Weights of a small image classifier: trained on photos of plants and fungi (iNaturalist).
Rows from block 8, named by matrix and row number. Each number is 128 + 24 x the weight over its row's rms, rounded and kept within 0 to 255. All counts start at 0. Numbers have three digits each. After the name is the row's rms in percent of the matrix's.
# convs0: reduce pointwise conv (model.blocks.8.convs.0.weight, 168x336x1x1), inputs 0-67
convs0.0 093:136116175110149136150122142104119095124146152102185125173123144114151153090170113145123117107098142145152153138106170105152149108090086113139119129154152136171123171138117076134127143111119137216174087103
convs0.1 095:159142137133114136129161125170121102139148113084151144130139120123135100120145178108150124125124133091133126099119123113130108115152163108106142112131128118130155129128153107080143153136158111135140118073
convs0.2 096:117116146122170185176093119084131148113131134203085097130124145126158109132097130118137105146110100125125133132100137142135127148174119097168143130117097113122164161151151106153125102125165118131143112089
convs0.3 106:147079140109135122086112085091132095134130119139124170139107151103148136153171104142121137147113153199146158104099118122095118122150102114132164139153156109134098099119116147095137134128161158127146133131
convs0.4 098:149140116130133127140118142149138099126143124114109182108142159131126132145130169098102112143155113106090113127138086129088157158082126135122119127118139108124122110124129116106181142111138127159138122130
convs0.5 104:142119124087107085144150148137131134131125122136110112149132127135183093143152128160096140100152143112128096156145114141113109058150130116068153130102078135144100116165160106153109128132135139108136171147
convs0.6 103:154137125121168102137125137113104117127108131157163134141116080131126087177133110159148111109110098135130137113126083125133138086127155113116142135108139147101169141159116157114167142109172130147142144164
convs0.7 102:115179137112137122127144129162161195112144125117136111172158136174073141106110138117082086112077105124129114176157120089132125110112120135163130097157109152120149163131131130089094117144115141194102097106
convs0.8 098:117130138100138099147122110141126116171159096134084121126162130126135136112085162099094106159115133113145136145120130119152126069138127127105161164119101138153088084156085103120162085119126149081161159132
convs0.9 102:120130122124117091120178144067138126116126150124095133118104119100107132138169104150096072121107090129087136095158120124098158160117109121110091131081152136114125129121148137107108133121140157192133150132
convs0.10 099:161092137134104120166127131118165134154124091178071114126172120146125134118166095131088137098128118114117122117146153064115107142124120128131125137124110150109118108160132125170147097130120110110151149148
convs0.11 095:145090111134090076160098152120131146102145082119118138150109115112130122059151149112114125147132122134096156154176119096106138132154132107116149145108088110159162123170121111159070114128123138152107145107
convs0.12 099:151188129137147110102137096140116099173148167118162138138178093149124115113154121085130135087118110124113147117222099128142109146126148119121106127146137130198134126095138122120121121064137117148131150096
convs0.13 101:110125172122160163098114141102152108136111133122089140117151129101102154127094132146115110097106114160134105103134091105105094146150063152094123100077149095120170115125140164129132167137123132152082076150
convs0.14 096:123116139128149117129135080136142101124141118098130150145188161123134118121096145140123165135108145163123113120094092130110143157132147115137112094146177167093120098122178150117171138108087112129123105083
convs0.15 097:114112188155161128147087144084115094122154169123091145056130129155146137116104130123154119121167102115132140127158122121116116117136121155151141097105146090138147152143161154162113137109117164086080099116
convs0.16 102:135162117106135114128101127113151152124112152139109147136146140145082123129102120119111177110173116136100133165135121106125140120106141118153098185152156145165134178080137130153153150101150138157116159121
convs0.17 104:115159136132169137108109132108162117133100178129152129165158118123096111140157149104118158170114092110135139126148096125118086136147136103088145104127129115150130144170105158100132116122151131088172109127
convs0.18 105:088140058153148162098117155155091130078124145127140097125165148143101137122110117082139142085112130175108142126118110119166148140116135127148131090114144129172127143117131140112148118090141125116137120176
convs0.19 104:125079110148101155083124139152113130090134136101110151141098144090111105163138119159127122137109112113141169103138122156094130103152171123159148160133140147153117112077061177150128148103102128144132135106
convs0.20 104:099161143130125129126095145135130173157143161072107131120148179150120098154131116141156106150108148126144072126122117106125157170118185140110129121143124115103160111167105088139127106149144108173110144115
convs0.21 097:103096143133126169136156135119092133136136145083143101063105110094092148152138110146123145117130156132117101121090114136095156108120125126131179111128148118126122138109121137112095089144117115125110161066
convs0.22 100:121128156124100106137125102115099117140059096121120136117129103139089146168131107092113156132140133114139165144147170099113113150118126124125117137116184120161113154069138132162162142095161132095121134135
convs0.23 101:116090130122150115146128153116097095115149145126112120155129176154160110113127138128068101145118158152131075136127136134133140114146100131113065161154143133170142122105096145121137158138181123125155148111
convs0.24 102:154146162084152130114111115128128140100136134142119192113124137098178132154095116108148138130151099173155151114186150114124111126102124134142085165128127142161176081130128145189101127140117176129124086119
convs0.25 098:128159131142115125134115114104121080118119117140163105095125149132118117180123170176118129075130102115146098134138109129112138109104103090087136152116103133132147133109154133111159126107143125082131138143
convs0.26 102:083102150112108151192104117126163127124160139144127142093133113126115156119137120117082129125143091110138137155121190137104103127124128113113116163078102111147140108140135168108136109122121105160105119139
convs0.27 097:114105103100088127114115107126119137162134133096159140132101159147085117195128123136112144118136105101118119132136098095136108103136153112125092093138162111127105134134099107125105101137103125118142130170
convs0.28 100:116134134110125124096131122143090103133169094125120078097142136167145120098140151155135102097096096128167112110163094152131122136146148101144129153141126170137110118099103112131125142147194133101160181119
convs0.29 096:124101122094160102085127126110134145149132090105139121133112097111117113121145111189125096184112077125128146101107100143110106179099155113167146148104130080115160142111135109107088149130161134149173151121
convs0.30 103:126103120128120134137141187139107109112128145120108098126128106129164100114103154106158141104106156156091110131148090137117180126135152111109111138129103179142107136130131171101111136152131135167177102155
convs0.31 097:109127103117125162112140074110205115108106129103141141176132119128109168120128079169114137126131130108149144147129066092084149081123184142126123137135139108108117126108137156158164147121105175150123139137
convs0.32 099:179092116121109147112156131110130105114096118123128143122109098128138095115108090122135135093161108131188122124188166126134088133129129113117132091127189103103133075107106167177099094094124117137147173118
convs0.33 098:169094109138133147139136140102088113110122153126134125134144098104148143081120124119122121123106170091099135158164142141107091137131101118107135119113131111142192085188078099110117111147113089144114136085
convs0.34 090:125128092079162140117140179121178095127173145143157111117138134168153142157136078141105108136133117113136152129138123134124109162139087126159136103117101145138158122142110119162170116100122105121115125148
convs0.35 100:116126148130148127128117138130165112140140114162166174126165088121133109124128108149095151142138086091110119078150086111123188177133142109113148128125155129085146118155121164141176107120158124109115089084
convs0.36 093:115106169163081130154142107115130107110081123176155116100132123129136137146143110118165119123131124133178175095116112099114139112108126123104117134067117109139186136108141122097160121147153097108152154142
convs0.37 099:163165148055112122151116156138160191094142133126134107168110105098105090167094133140143107111113154145108157136120131103085151109162181096108094161129106109122119111112129115133105085154143168132107103132
convs0.38 093:169140131133120103119138170147122111119148112113145163124131164168123108124151133107150146131138117130112122127088135110132089133091169156124121192105149168141090170132114110105105136099114211141158170141
convs0.39 097:124114116133141116103121121111126124127098095136119125133104098090152084119152099136113128149109144083114149142096133122086131103140096167136097117143139125088124137171108165147165129129114130149170094104
convs0.40 101:161131147129131134106113138166113121141126121110108122156129115151120118123152134114125140102125126106117128170131127156109116108120164129146144134190103125103113101089130108105110133150120144121137114137
convs0.41 104:154142171132149125112112113124078120128106147133100127149148145131124109120102078117144093152128140137144109121118154179090142118105094123137145099120095146181142116119122144115126163170134118172095183095
convs0.42 103:161142163132131097136122144094160124105168144114118107118159160136096102113137123077146080145120091167151144095126110139107134133106117137125124136070142139091137124116116117108139177137101149136103164128
convs0.43 096:132120195185110108111177160099116085153126119110138103139150110108107131143122149120120106124113142091098102113169095132141162136137115129108129144135129103117133131128165140093115100126134106104123145147
convs0.44 104:128126141120133121131160127110106144149137124117165166125082110127108129106127147126118128076135124095136110122093130094134160144121107144132132140129158186129180171131140131121097154104073131104115140144
convs0.45 101:144115139142127124145129143099104102162152088142136163120124168154133104114121139136142109110138104100121147154116113103115124116115144171095146108084155138149146138131113099144159128133107082126149145111
convs0.46 105:100104114123162119142111078096124122169129079117135092137140155127149109156098160107120090101165120113135174131147136152091128137118124155130132123116125111167115091129136167102158134165136157124129146123
convs0.47 099:102124148092174132139173158146146134139160151128122094090104150107127137135139132144129102135133124125063137129097162053130133118187131125174137124119117137139094132146187122160136140124127115136154138137
convs0.48 100:130113113149069097152142115145156121162133108147105122121113150147086187166164145103122118136109093146089099092101128157118160084109136114104164129128135146137142148141136099089115121112126152120122185155
convs0.49 095:096193109134116106174129124146094142094113144118174137140124138110140095126147126143149147142155132109125190093117111138122107156062119117124134147091107135156159155141136174122105111087138105093148144082
convs0.50 094:112153140162092132095114143121108137151125104176139148124178159164134114128101155130148150138173111104123110112153139146160110173111155147141146134165135108113127108119104167133143117145149146133136153106
convs0.51 101:144140166113139146117139134149126101160121145145127138103175086152120105117089114096134188127174099142139159167096130124166127123141119143097087118149073175112126129133143129133132102088149148121108110126
convs0.52 105:159095139141123154142131142066140140127137095100121101080123124114125176130148119132179136134078126143128129079119108125106084123133177167111107140125128149154107145173121131099121113145100146098124126125
convs0.53 105:154158083115098112127102145098094103139116142115113117183116139116108129154111151146112153133136126135137144108130155155132187135095114105146153119145128180150157117112078116128126124142129181109131129149
convs0.54 102:165166098109211096109157133156128128127090152117139132135137116114146134081094131145109091138112125084166172101133134132143115164163157156123146156173127145162145157154123143101108133132158152163112114112
convs0.55 105:127153124120112120111129116121161123130129118099098131183157129153133175125137169131131111116157103152115150149133101111125125119143073135089140111132130111105136083121174105120108126088162094151147144095
convs0.56 103:120112140143140134152105121119152172147158128112144122141127182156130093143164112123143125117125138142109176129117166118126108123189157143089135107115140150105153145144108131122106121146123122100150167165
convs0.57 104:114160153137074150092129150107135121146121116138128115131130113131112121124142114080130113120121134142131157141114151096143116129134122085132080157146136137108156149092125110164097108080133171135134118120
convs0.58 101:128120099145116114123095159102109113138157139162133218122115128096101109089133176157134105131143111101098104098166163129076112141126154149167117105136090123089120093117092115123155112111113117073172134098
convs0.59 101:106193120133120145147119133099149136150092119110107130111110071146128103158141135092123107124125139161116115106111126130156123117124130089082110118145124137096127128107139148100103113146152094141092123093
convs0.60 106:146118119126127143117169114115150130142122133142178141170116132163149146156103129123162131134098101074097127140117094142104126125153115127109110141142135128170124095137119119133107142116139097136156147158
convs0.61 099:159133068116131146170155181136144116096142162158193122141126115126094126096200128073105129157157122108149104104142103133172117123174130128148129128119113117114105135114158116135129093122142072149133130124
convs0.62 099:087112121173102110102113104138064130088185143076126072162084101164106140128112152122092128137143078136152157147107134119144172119151104137109115132159123094101128145165109146119111158154108124111115128134
convs0.63 094:132096112117136119118105107129112104103155131070170139142087133175112126131122131157085143125103142126140151159100142086134189142100108116169144143177143133142119159108149154096161098124138110137135114140
convs0.64 102:143127135119146091126170116148118100139110153145136142141141156101122165137132159126107170124148082123131093107145130151150110129138149101133148120205082102154172152121144129110113149126146160172133141097
convs0.65 097:110102131152146106117126124089122112151122122117120122144147143122093089126143123128142119125114143136108149090121132114136115135082128112091135152137122121163147152115140127124114108108098141146106153113
convs0.66 098:120144159105155123111112102117124173118150136196155157125123155098159096109152137139141146112147105119170146173110142110105141137108113148116110141082136153127124127123150113149134170119134121122119138096
convs0.67 106:117134106105131117135093123110154190117105106179132136113135147090160101121128101157169141110152105134119109111109127123101087124125132110133162082097085164097143103125137116120165119099116095131154143116
convs0.68 098:125094162121165149137112141119119112163103140144143126128126161124132141098114115173148166144148196131077122160123106119150117088181120124201142089143147138086122127127139157100098119108143078148089121103
convs0.69 101:115121146109112082114096127120161124152128145085168144084103145132105134121146136148129156138144152163137108148135129163129160097132138109134095086146152107109106128091177130145173116119121122153106180149
convs0.70 095:135148118171105102152155121160170182166082098116144114113149108121146137127123133098149129123069097170117149107139138130096174111106112172158071164155151171142137178116116168160115139133161159122124137133
convs0.71 104:104145148135131127124131081116141168108157098121106136160129123136109125172108100101150112147167155133141100152123124150179135131120156145093121131131170101125133149175138140112161176122165091140155157149
convs0.72 103:093136156168091106117138112090119163079089095111131131083151123154115149135142101140166121119134122133077125097086145079152102107146151101089120061077138156125109158147174136131123180143142177148137171150
convs0.73 097:096159141174136158112096148117120178114174123177150118144140111158130150107127151139152130108138153149099174129166155119135160092124125116087154111100179137140142131164108142106159141111132142161138109131
convs0.74 105:073093106123132115132107110118113136125157118065074152117112128116135151139146124096098128138113131141101111140151126133085199135160139133140114107168135102106099147135140129078161130173080117119115099099
convs0.75 102:115146097192160161115141092141141123106117130149109142149175134146121121092152115145166111115088132130104164061102123125110117132118105133142120091152093158146152080130089126133157112105153118098105118142
convs0.76 105:122145100117139165103105134142151180111115133130125158104158082098148102117114148082147145167104201100179121094098139139170129163115145114109128097120105148108153125142156129116097130121117127147142136081
convs0.77 098:141102127135141143155127137166108159107133126131119166107150116133106162137143125113089089111127134099128079101152106103149151095116091102164105166113144117160122108167151107101113145140181111157163146149
convs0.78 101:119143127133079156136106125176106145093122112161147112166136099122131158124107133140158144164128115143140125094126144117145115102080121160147107151103151128134125098180121105151150152057156157116123128141
convs0.79 098:106146157145134119104130121156097155105112125141126102118156114134099133107112079128118124122099153155139178128133092146160130106115138081110122109141116093067131100130113142117117145170094162126128098115
convs0.80 104:138110108137151168119127108097099176131102150095129129140150124110128097112143156101151172082127097127145141119142157131152135165156084136147107130104152141135121147128116146139148107152115155138135122127
convs0.81 103:129082129162107106142134094130139112130129099113139126150083097162111137116120160119135152121128140122134107139120171148145104124115104152131140154138127099096129095089120144137099161084146127102147126142
convs0.82 089:173156116150121192128133115123111134155133119127111138111145108132122118173132143158144137121100154132099111141115095095184131152119140109122069126138134123153177124076090094105174117116155088066133150114
convs0.83 099:140103126106104162138130139122165137124102181174132159086159079111107146114149124172103105119106108127155180177117156141122112134080113134125159109139127158142180116085175142112154151123151099135117071120
convs0.84 099:176145101139156152175095086147106140126089125115089174092093123144156099137165121111124158109104134154163169130121095113109128112138172130079124126129129126128128097125150130151115103102125138113146158075
convs0.85 096:138106174175189137148160166145108114098153150110113177104125118089147105120117093156124127103120111124146126139144142160097124103134116112115086138137100115105126115114149115166113141128099103118111120118
convs0.86 097:104119116095126106136129095161141131125122101115101084100100060146137165133158140157108149098107147143140163187120074104164128104103129123147132124166115137119118128131108101088163135102124120122102127131
convs0.87 094:167068134084116126115077103156135106139118167137101103131115147123113136146091127095112138168142081118128157122116149120155135127151086130126133112093151143084100120080109141133127118147105158147122143117
convs0.88 100:100144097111083117113110095168140176171140139137159170137156109145168157146121150133123133095149146176117145124160151105126148102138146193132085142102151126122100134140134102147138106078120119119147121121
convs0.89 095:132117151136115110133167175135125160188131113116136119142133101117128131152094132125124150119140142151135136132172102113110099143117146093163114130094162082126122105094142146152125152113133113075098104128
convs0.90 097:111171110122098139169142143085129124136143138146102090148143078106124114121161129142109116095154110126128124145092117100114150158087141147120110124123108157156147126153116146132132093137127139064136124103
convs0.91 092:131146126120120081122122126107129140106167103158100108193162151109134143130125123168118129103129146087149131140150124138145131142097124126123118176109143163125079118110097145146123139114141147089129134103
convs0.92 101:098118097154099122138121098118116135157151118093108114151167139137114119146140116145134121131157126157118125133121125120127105175181174081084186111131113140110165128145112130142115124150163138129169138164
convs0.93 099:092175117120123102094155134096099106137120106128153132160141149090101110083124130127140153129140122143100133119101113126144140116135126145056115157126134112128128131144117092149168142148167153149115161108
convs0.94 100:116121174131142123122139107142082136105118132091073119102116109112152115153134117157149125119165111106127155174129103140087159141121121117136093147134148145116070188151169169103150125114110137148136104145
convs0.95 100:105178113149112143148101139159117134155144175126090114144115141116149094190151157106120151108106162111136120102158101081082132141187205125132188130164160116101145168126155125146105089122129166111102145147
convs0.96 098:124116092149141138107105096137124141156152106105127109128160130086112114174167164133125132091110084137103066103119106150115114106089139086182071174151186125173122124114145103116163123076159093115133168141
convs0.97 103:148135112094112109158138119134128125148159099084140133145109085088112123154126133148146107138127087160125117112099101119110082141170108122127100096113095137130161135155104171110121139129152078112107129131
convs0.98 097:157161120110105087138140132152128111116102127149097146165110149153170124116154104103127119128125083130146126155132173116113097123113112149135171132139148109074164115147134116115109101079155102078107147103
convs0.99 099:139106181122088094117130087105136106074178105104110109094114134118141118125134120133114137130180114163095157162161149110121172145104137136128098184135120105175163115142106097081148072109134128106137143126
convs0.100 095:161146158130111122085100117129103115183106176084095121109154093114111095148107097118096120112155135112135112152156119097107158132156172120090117128136109146125160128144120131142116114145128145081128122154
convs0.101 091:124093109145123140119156136090128131125146167135139168125132126158128134117119151132097150118098097122099123161105119115165112127132146187140121102149149122102156131110172171103150126147103108138118108113
convs0.102 102:154148094100122127107161138126110160163150137138111111110155112143154120126117068144144123108123156129136113108072106091123160143157138136096104134107121156129142133144130094137142135096146131117101137110
convs0.103 100:138123171131126128117172072120119154164146122109133132132154180184118108156150132127123070125141112176111105164095142151125119153117114148093139105178101138132135106143144164175105131091125116166132123106
convs0.104 101:157121122144164159121101114160111181093133106105127112106135139147206107120161142163140136121123153122186140127138109147108163139117120170130128124138160175157138098128141118141117162169155139156122094165
convs0.105 098:124110119078092129104127146185109097113111114128166122140120105118130148130118189150166157128120170083158129104148122104147148144165106170160126107089160137123149094141140099138115167110112087155132166150
convs0.106 100:135125138139141122070104159130122079108094182152107137136132081115141118172139174155142153102093118097125154129133115099065161154125134091144090123118166125129136178103164113162117128070145121155137138093
convs0.107 101:092126119124143123089105123154111137131122139146112121098184104149129163157123136131095125145152115137162124117112142116111133132111131119083118122106118147151125134091153112128113145075131092105097162105
convs0.108 105:094094121172105099112128162130124090173162131134124132111135151162076088120113101136104093141150155114141152109142144118142139146122086157099140160126125123113122129101139118129119142089148130079155117103
convs0.109 095:089131145130129121112146155102120134114125175140122103087124133123101088102142125114127082143155159087118125123155123160130155096110154129111159108124134137165152161127140126143183140102127154191107112113
convs0.110 102:107123090178131103125109095099106117146144133148142163149102131159126138166104110123095145167148120134091142122144145120110127118141149132129111129133136154138129129111195147138136117094127156145153128138
convs0.111 097:126110127130116107152135109157138146114120104146132127119154096103113139120101135161163101116189113148130128081085114106103141148121118134158113084114125128129152111178153128139120178123123121106182105149
convs0.112 096:107135085131143172129096077066119179105175095154147131152131129116116126100099178125181111109130152130136143137069135119132154172125128188104112114149128137153111156150123069104132092130133134145155141106
convs0.113 097:145121147151133116115148135150120116124105109112131151139118101101146141119160121106113167105127100148116142178127107097180114132148165136136153122103177135155116146152141134142122140125157100124117108111
convs0.114 099:097165123137135167111162113146113119087126130133104100108112093123140140122166120122127129136120153124126126102127092145093161143123114141148138139117105120125149123124114151146121084142118155104126122121
convs0.115 102:121098118136130142091125168108154102140159092137166080114128116104131134109163141150115104120159101146123103137178134125150159119086134134116122127142087137172135143140119139144141122148128121124136137151
convs0.116 097:117162118156130143140131114129136106158153133144136152085099097073122133143136132163159120155130105114139119107114145147198135153112186099122164157106084127112132133130131128137135117110121120176123110114
convs0.117 102:119144121108153183150111137124114128100091106100129156084127105124141136169161147141146144124141099111101109154105108156153158122111114145112125100120154159138129142154133094157158118119121147106104120107
convs0.118 096:121143126126129142116102142115101107159134130175114144151134111115130130150185169153163163138143118119134137160193151134122118115125134160123130161130098167141115141112119149122134152114159073093123111147
convs0.119 101:173095121161121125134117150111148138104073137102116115135128111125145126157148152126111119102119134154140111103099176092130114123151124119142128102148105103081094126134095105087174118130117129153147134148
convs0.120 096:095135149144146117158099105150116104149158115107123102122085169202141125123125144157100182100101120128150149105110128141112110122110177112107168181120166108149153126106136124124143117138150204080123179133
convs0.121 098:093099111135118131128145132105145150159207125124166127113131110116111135128166111168124109139170150123120189153127147090180117134157142167110130142190149160120108172108164088162122120116128138135111137117
convs0.122 104:148157095122160102092113110118130119141155109154093150077175111120123167160154122112134144099179131133100098132148125184171180108151124141166121135111088130172099098155185150135138117106118108139134104098
convs0.123 093:148137088110130134085135137117117167111148113119193089164154099141146132171085159124136161123136154143131113105105143127161129154134188159150177107123145100129111159149152140146207129104137096118099108162
convs0.124 095:120151144127140149086096139097152138103141091082095096167160154135155119132167135129112162130109091107087159125134102100104128140172152138133169127149146133118128098115131126140150145127125115110130095129
convs0.125 101:134149121125118171092140180153101162106105125119140085123116113114132104129157104123123100143152169136106131117156123061133094124128124144148157140102150180116141121135187138096123146161147128105132116149
convs0.126 101:142121132142168149109174136136104166140122100119093126144084138102100118097141089070184123119133146119128149137091123135100142123123115129084126121129123138131139115166104177083133116125120081101108126137
convs0.127 101:103108175152142105134172097153134154142134121142138135185126112112197130097123118142145119165118110105111186105155099122103141131107143126145105132128153082134131150122116136141115148124157107134137109107
convs0.128 097:118128147114117137166133112114083148104119083127146139164143150089162095116154082126134131150103120171120124099144117138164112097086073099114169133118128085062116093170093110121156110123127096090112107097
convs0.129 103:105161158148124137116149146127148127164174088141137135106160079127137117106117113095150136139117090106095115092096099094121105104106149097114151121092102175109130107082140150121143131147140120146084126159
convs0.130 108:143147101137139107132139092100084116154125155139105159150114144157088139168148120145117128109093117144161160086075098086079125113135112132126153103097133139161128100123149104141103100146129143162094145160
convs0.131 097:125117111150119105136115091099126141108060101141130117094120075099098094099111102103153157147147053109085113077184163139124235127150128153159130140144072114130123089090142166136148086086149120125073116105
convs0.132 101:087142137112102119103106161145118119156112103106153093130097118214162142116148134105122135098080132138128108090111143091106125103129141147143170161175109119136132158102137130108122103161129117148110110180
convs0.133 100:141118082102097167145118112128110129107124135132103102140153121108146116157169125108157109156126119173129121162114176118154176144119116113115127114143108150096165142098152123083127125135138131118121167185
convs0.134 097:119096150125104182141127071151133094134133123151148162147154101087177142116149113122150111150094119151131081148162146181097110106144104115165139130143099112175161129121159142089113113146095132111121109155
convs0.135 100:172100134121134104109132111142092102143107086095093149154153093181106136111126117149133152098137133132138107112093089074118130130130122119136124121135096098125136119091198108150151149138190162109129106102
convs0.136 090:062118157126128129080118139141165174131137136107074132109122139094192136150110087160111130177124163080132156112096136123110110132147123160130132122118141147129117112103117107163164143123129106098105097142
convs0.137 099:160111086152213131124173118099075082116165095140120168148128122142166104083118120118128144125116145119111085132091106114106083126108102160113117202138078122135145112110130111099117094135124187117134095118
convs0.138 101:136132180106163114160118104095151128079142131152096099144133125123125077191141168149098123163124120118131134161103113100138156135181165102137143132094121110124111144146162146121111137121151094129100117122
convs0.139 109:121098138148149107119091146101134123107107103130099099146130140131182136150127146107113128135155109117167140117162148113147127108128112139157115165118174150119168139133113096119135111130146112158118141174
convs0.140 099:103123108096116135142153144135122114076106178138145103121113085092145128106146101148118122111215158115117123119121082168131138136133105125188102123138108133095141126120137135119140147093134107147175103110
convs0.141 108:119121161135133107128155116126122128107129148094159113173112102132112129183111142147122070131109117104158116136117094139135120107117159140141130125087129121139179111160164122073067148156110124103143124138
convs0.142 106:136176131093100128147105128104137185165145094119148153137118115134130116156147092113140127119092126091099130144106137095163128160135073095124127090168118135120089192099148136158179123137117068117104146156
convs0.143 100:125118118148143104136114115122132104148142072140173118151097128130143126098127143096123128100075125124149098086108130137141140165097127099140098092163150155099076120124155144112130169096165129127122125103
convs0.144 102:115113145139129149100162118176102141158104137109155167130110086098121114111142128133118163139098097129107163117175147106136132082163119109104136161146130148128135150162114117134143115167123112120129107140
convs0.145 108:129137113122110116133175165160150096147090115128165143144139124143109127153107071100108116124121145155097110128129114142114133138157122077118148136149182166124131094133140112082136132101129131133139130110
convs0.146 097:082166105095147111103124116103101106135133130139103151143121084141104114090164146121084167146153071120133095136145151163163142128126106125118164132146145124111104171132130127150155168091152139124114105116
convs0.147 098:127178157121113114126144145133162157164128080142134101104126138156155127174107153159161155162126154126143147137160165134150112123133156132122114156119110115130136150102167127155130127123121137124146086137
convs0.148 103:090135117120118175130129106149139132125187114135122075125152095101143154176159090117147131166106133099123124152079157152146104115124111175125160077164148146143133159137133131105159123134122110146094099085
convs0.149 104:152129122103103120144111100154082139131119133117121146158138122081110104081114166112131118130154103094110153114099124128098126123151082096135115140131132096158123153125107130118119127116109125141156126101
convs0.150 104:102111145118092145099123100106132128100126117111122135113094121114147164096143109111109111117109108123149130115143119152175133115112129080178138092144127111153129111112134124100176141179129129181151141090
convs0.151 101:105130120134137152109126146130134128115117094148129136121135125139120131134129092164156129122100106184117153115121078106093150107152138100135108148140131103149174090125136113120130153144103131116121124149
convs0.152 096:092127099179111126125168101150155100091150137090130125121136138167093135169136137178103137118089199131107134131119134112112126141132106176130155100124109112147130131142092161156139163094084150116131136091
convs0.153 103:113130153105088113124141095084126113147102168184146153147121112131117106146170123151166146115113205135136090119161121140111130160068132152097092128128134133119102092174125139096118110122108119135074126184
convs0.154 094:153172130199181159124161123074172126130152154102143158127115160148113100092109121145190134189124087137102115102165110146102111135163116107146107184146100141150111142076151139181083098073144108141150141167
convs0.155 099:136101113116125138117158148123121154157124139096128125103149097132144136133165122099166118139147160089144167168117141114148142115093120176165126146145133123131139143106133107146135134144150085101140116149
convs0.156 103:082134118118101100136188133104096144069120082152159114102106083091075137150110115124133118126107139124111117128117108114149094086128093157128087147146130158109172102129140107155112122155133106140130141121
convs0.157 103:117138159123083107161161114128087126087125143137133145111127121105165125159087103172105104099117165171111145097174111124180144121129149156121146111211134135103129116163127136117154148124104141116141104149
convs0.158 100:121141125106145089113119160124114182149145093139113106126124116110158129090121112155157153103162107124161104125113134134123112164119135181096132125122130128124140123096147137125127151128128131122182119157
convs0.159 096:089129136165140172149130130117114123119133106162145133098138095128119097111166139140111135140113160140188118136115157110097155113168084094118151118149128092126117147131119137128139119125127108134138137120
convs0.160 101:073161114123154158133151178160122116131137112149109126120118105130110140116073092137094126096123123131103135106126076118159151163115089130158123117164150154158127143107161102126157081091150095103147127126
convs0.161 097:108127123129122145122123095127180133080114116150146123131124100128140107124125137110152119083140149163133096119185116146080114101112101112144139150120119163157088116180124148128122106097168146098144146148
convs0.162 101:147167107152138126120102131123085107129110124122126129124142113162124118115137126100138150155167169116161107138127205088105114118134146094146114116129183156154140083122100123112159134143128109163140130107
convs0.163 104:178119185104156116162110136136079113124125108086096129173115178138076110155123094149149113152118076103138118111105159172102135135134169128162116136131155122119130143146105079132153123154137119098133107101
convs0.164 110:119126107145126112152145148156155120139097099124104106136133129140119152154143140141115113179134095125115113102078121186118183107100161132161118173118121146120146085142124122124123128111119168133141117122
convs0.165 103:090183157125093119162080181139133114145141124129164146138125152115164158167081152116161092150111134115132129145137146136158178099138116096094139116091101156145118129098150108115131084097120128101137128142
convs0.166 108:123106121125149153124100138103118139153181170169128126142126172141086098120088134108150099146114122138117121171114115111148120081071112133089117104144134148107147145129136112086132136143135105170084138138
convs0.167 105:140120130115103144121138109137104100117084092119137128122147129153127164126150112107137102106082164114112120093169115151110131136102146139077121112111147124116125110106126151100167131113140150161102167099