python train.py --model="image classifier" --dataset="photos of plants and fungi (iNaturalist)" --train_examples=90422 --image_size=32 --crop_scale_min=1 --horizontal_flip=true --translate=0.12 --targets=["order"] --num_classes=54 --arch="resnext" --norm="batchnorm" --activation="relu6" --depths=[4, 7, 7] --kernel_size=3 --stem="deep" --avg_pool_shortcut=true --widths=[192, 336, 576] --label_smoothing=0.1 --loss="cross_entropy" --init="lecun_normal" --residual_init="none" --optimizer="soap" --beta2=0.95 --lr=0.0043 --beta1=0.95 --shampoo_beta=0.95 --eps=1e-08 --precondition_frequency=16 --max_precond_dim=512 --merge_dims=true --one_sided=false --adamw_lr_other_params=0.0022 --grad_clip=5.0 --steps=5200 --batch_size=128 --epochs=7.4 --lr_schedule="wsd" --decay_fraction=0.2 --final_lr_fraction=0.05 --warmup_steps=520 --weight_decay=0.1 --adamw_weight_decay_other_params=0
Rows from block 9 of a small image classifier, named by matrix and row number. Rows with one number belong to one channel. Each number is 128 + 24 x the weight over its row's rms, rounded and kept within 0 to 255. All counts start at 0. Numbers have three digits each.
After each channel's rows are labels from the 100 images, of 14976, where the channel reaches its highest value: "top examples" is what is common among them. Only what is clearly more common there than usual is listed. The data: photos of plants and fungi (iNaturalist).
# convs1: grouped (4 groups) 3x3 conv (model.blocks.9.convs.1.weight, 168x42x3x3, each kernel summed), inputs within the group 0-41
# convs2: expand pointwise conv (model.blocks.9.convs.2.weight, 336x168x1x1, transposed), outputs 0-83

convs1.126:125138102130093125160116123137129106100175128146090152124116088144147109094156163113129147127109194100096123108118093140115125
convs2.126:174140082156147161110113102097138110156139151152123112074110120094123148119113136146146111127112091180104130164123120149135102139150152133159153190104109136115134138132128140145147155091178103195134163144122078100111121066087152065106126117137131160124
top examples: order Asterales; family: Asteraceae

convs1.155:096109144140147189128174151128143108071149123091139124137128133123148147134111111135115125205122129125136120147115102130101113
convs2.155:117091121109135124129142111104121144159126165141087109151121056097137129160094097110164130137128118134116106119140129108170116177109103147200122090100125149129132120163135146099094115117150144136164137159164125121104107143112109167107112135172167152099
top examples: order Asterales; family: Asteraceae

convs1.135:173095122094097084092083131115148099130161132132145148145147158124124127108121097103111151098124160125122160131085099126110127
convs2.135:170104088152112138106127156114142128096145128092134110091186144099149104113119099127093161101197149148161130127140105133135099167149080086167120130139119105107105141140123111129130124112144092120098120135137119124146104120073173179119123108150100124136
top examples: order Asterales; family: Asteraceae

convs1.142:145126097100147138130120108089139122140118104124055173095126123166127086120142126151143152130151173146110122137142158123146101
convs2.142:139131083131147132171109120128086112119148137138161086147139126135129142141088156107146124102136101138181153115140158122204128105113133156123147140126119092153155125140152126152117175150117130121131088093159121138119117077137101078104175160109140167133
top examples: order Asterales; family: Asteraceae

convs1.156:128133098072126117121117107142112095120155137117128139100093159132077158131095096128138137161119155119106118136072144087122112
convs2.156:146135139131130158151126124157113119144144084129144118123152124116105118125120126107081162145136131144125153109118175112144155098131097169086103163122119150131127149123116128109116123100156103143111111130136136126100152164127162105142129163111127185125
top examples: order Asterales; family: Asteraceae

convs1.70:121139094144166129107133112114126152124113110122129131175131127135113109096126141124148093164092107145079067085154113162136130
convs2.70:125164110120140084121174112084169154107142079084114124118104121109127090109102136110173092143078119175125081143121119111160119109127155136090134140090087104153140101115130156101149108136103136109144085117132129135163122094122138097119153124162138131165
top examples: order Lamiales

convs1.133:136104162116155123098096096096137113131149120146126149129154135128156103181132158094128130105148100170153103111116079135100151
convs2.133:141146129153148128126138163151110092138150102149110154130209131117082110125142115137148118094181162085117106143098095142130088145103153086141128144098137117107080133158105154151133129135127078113124109124127122182142156133154145111130123116075109152145
top examples: order Asterales; family: Asteraceae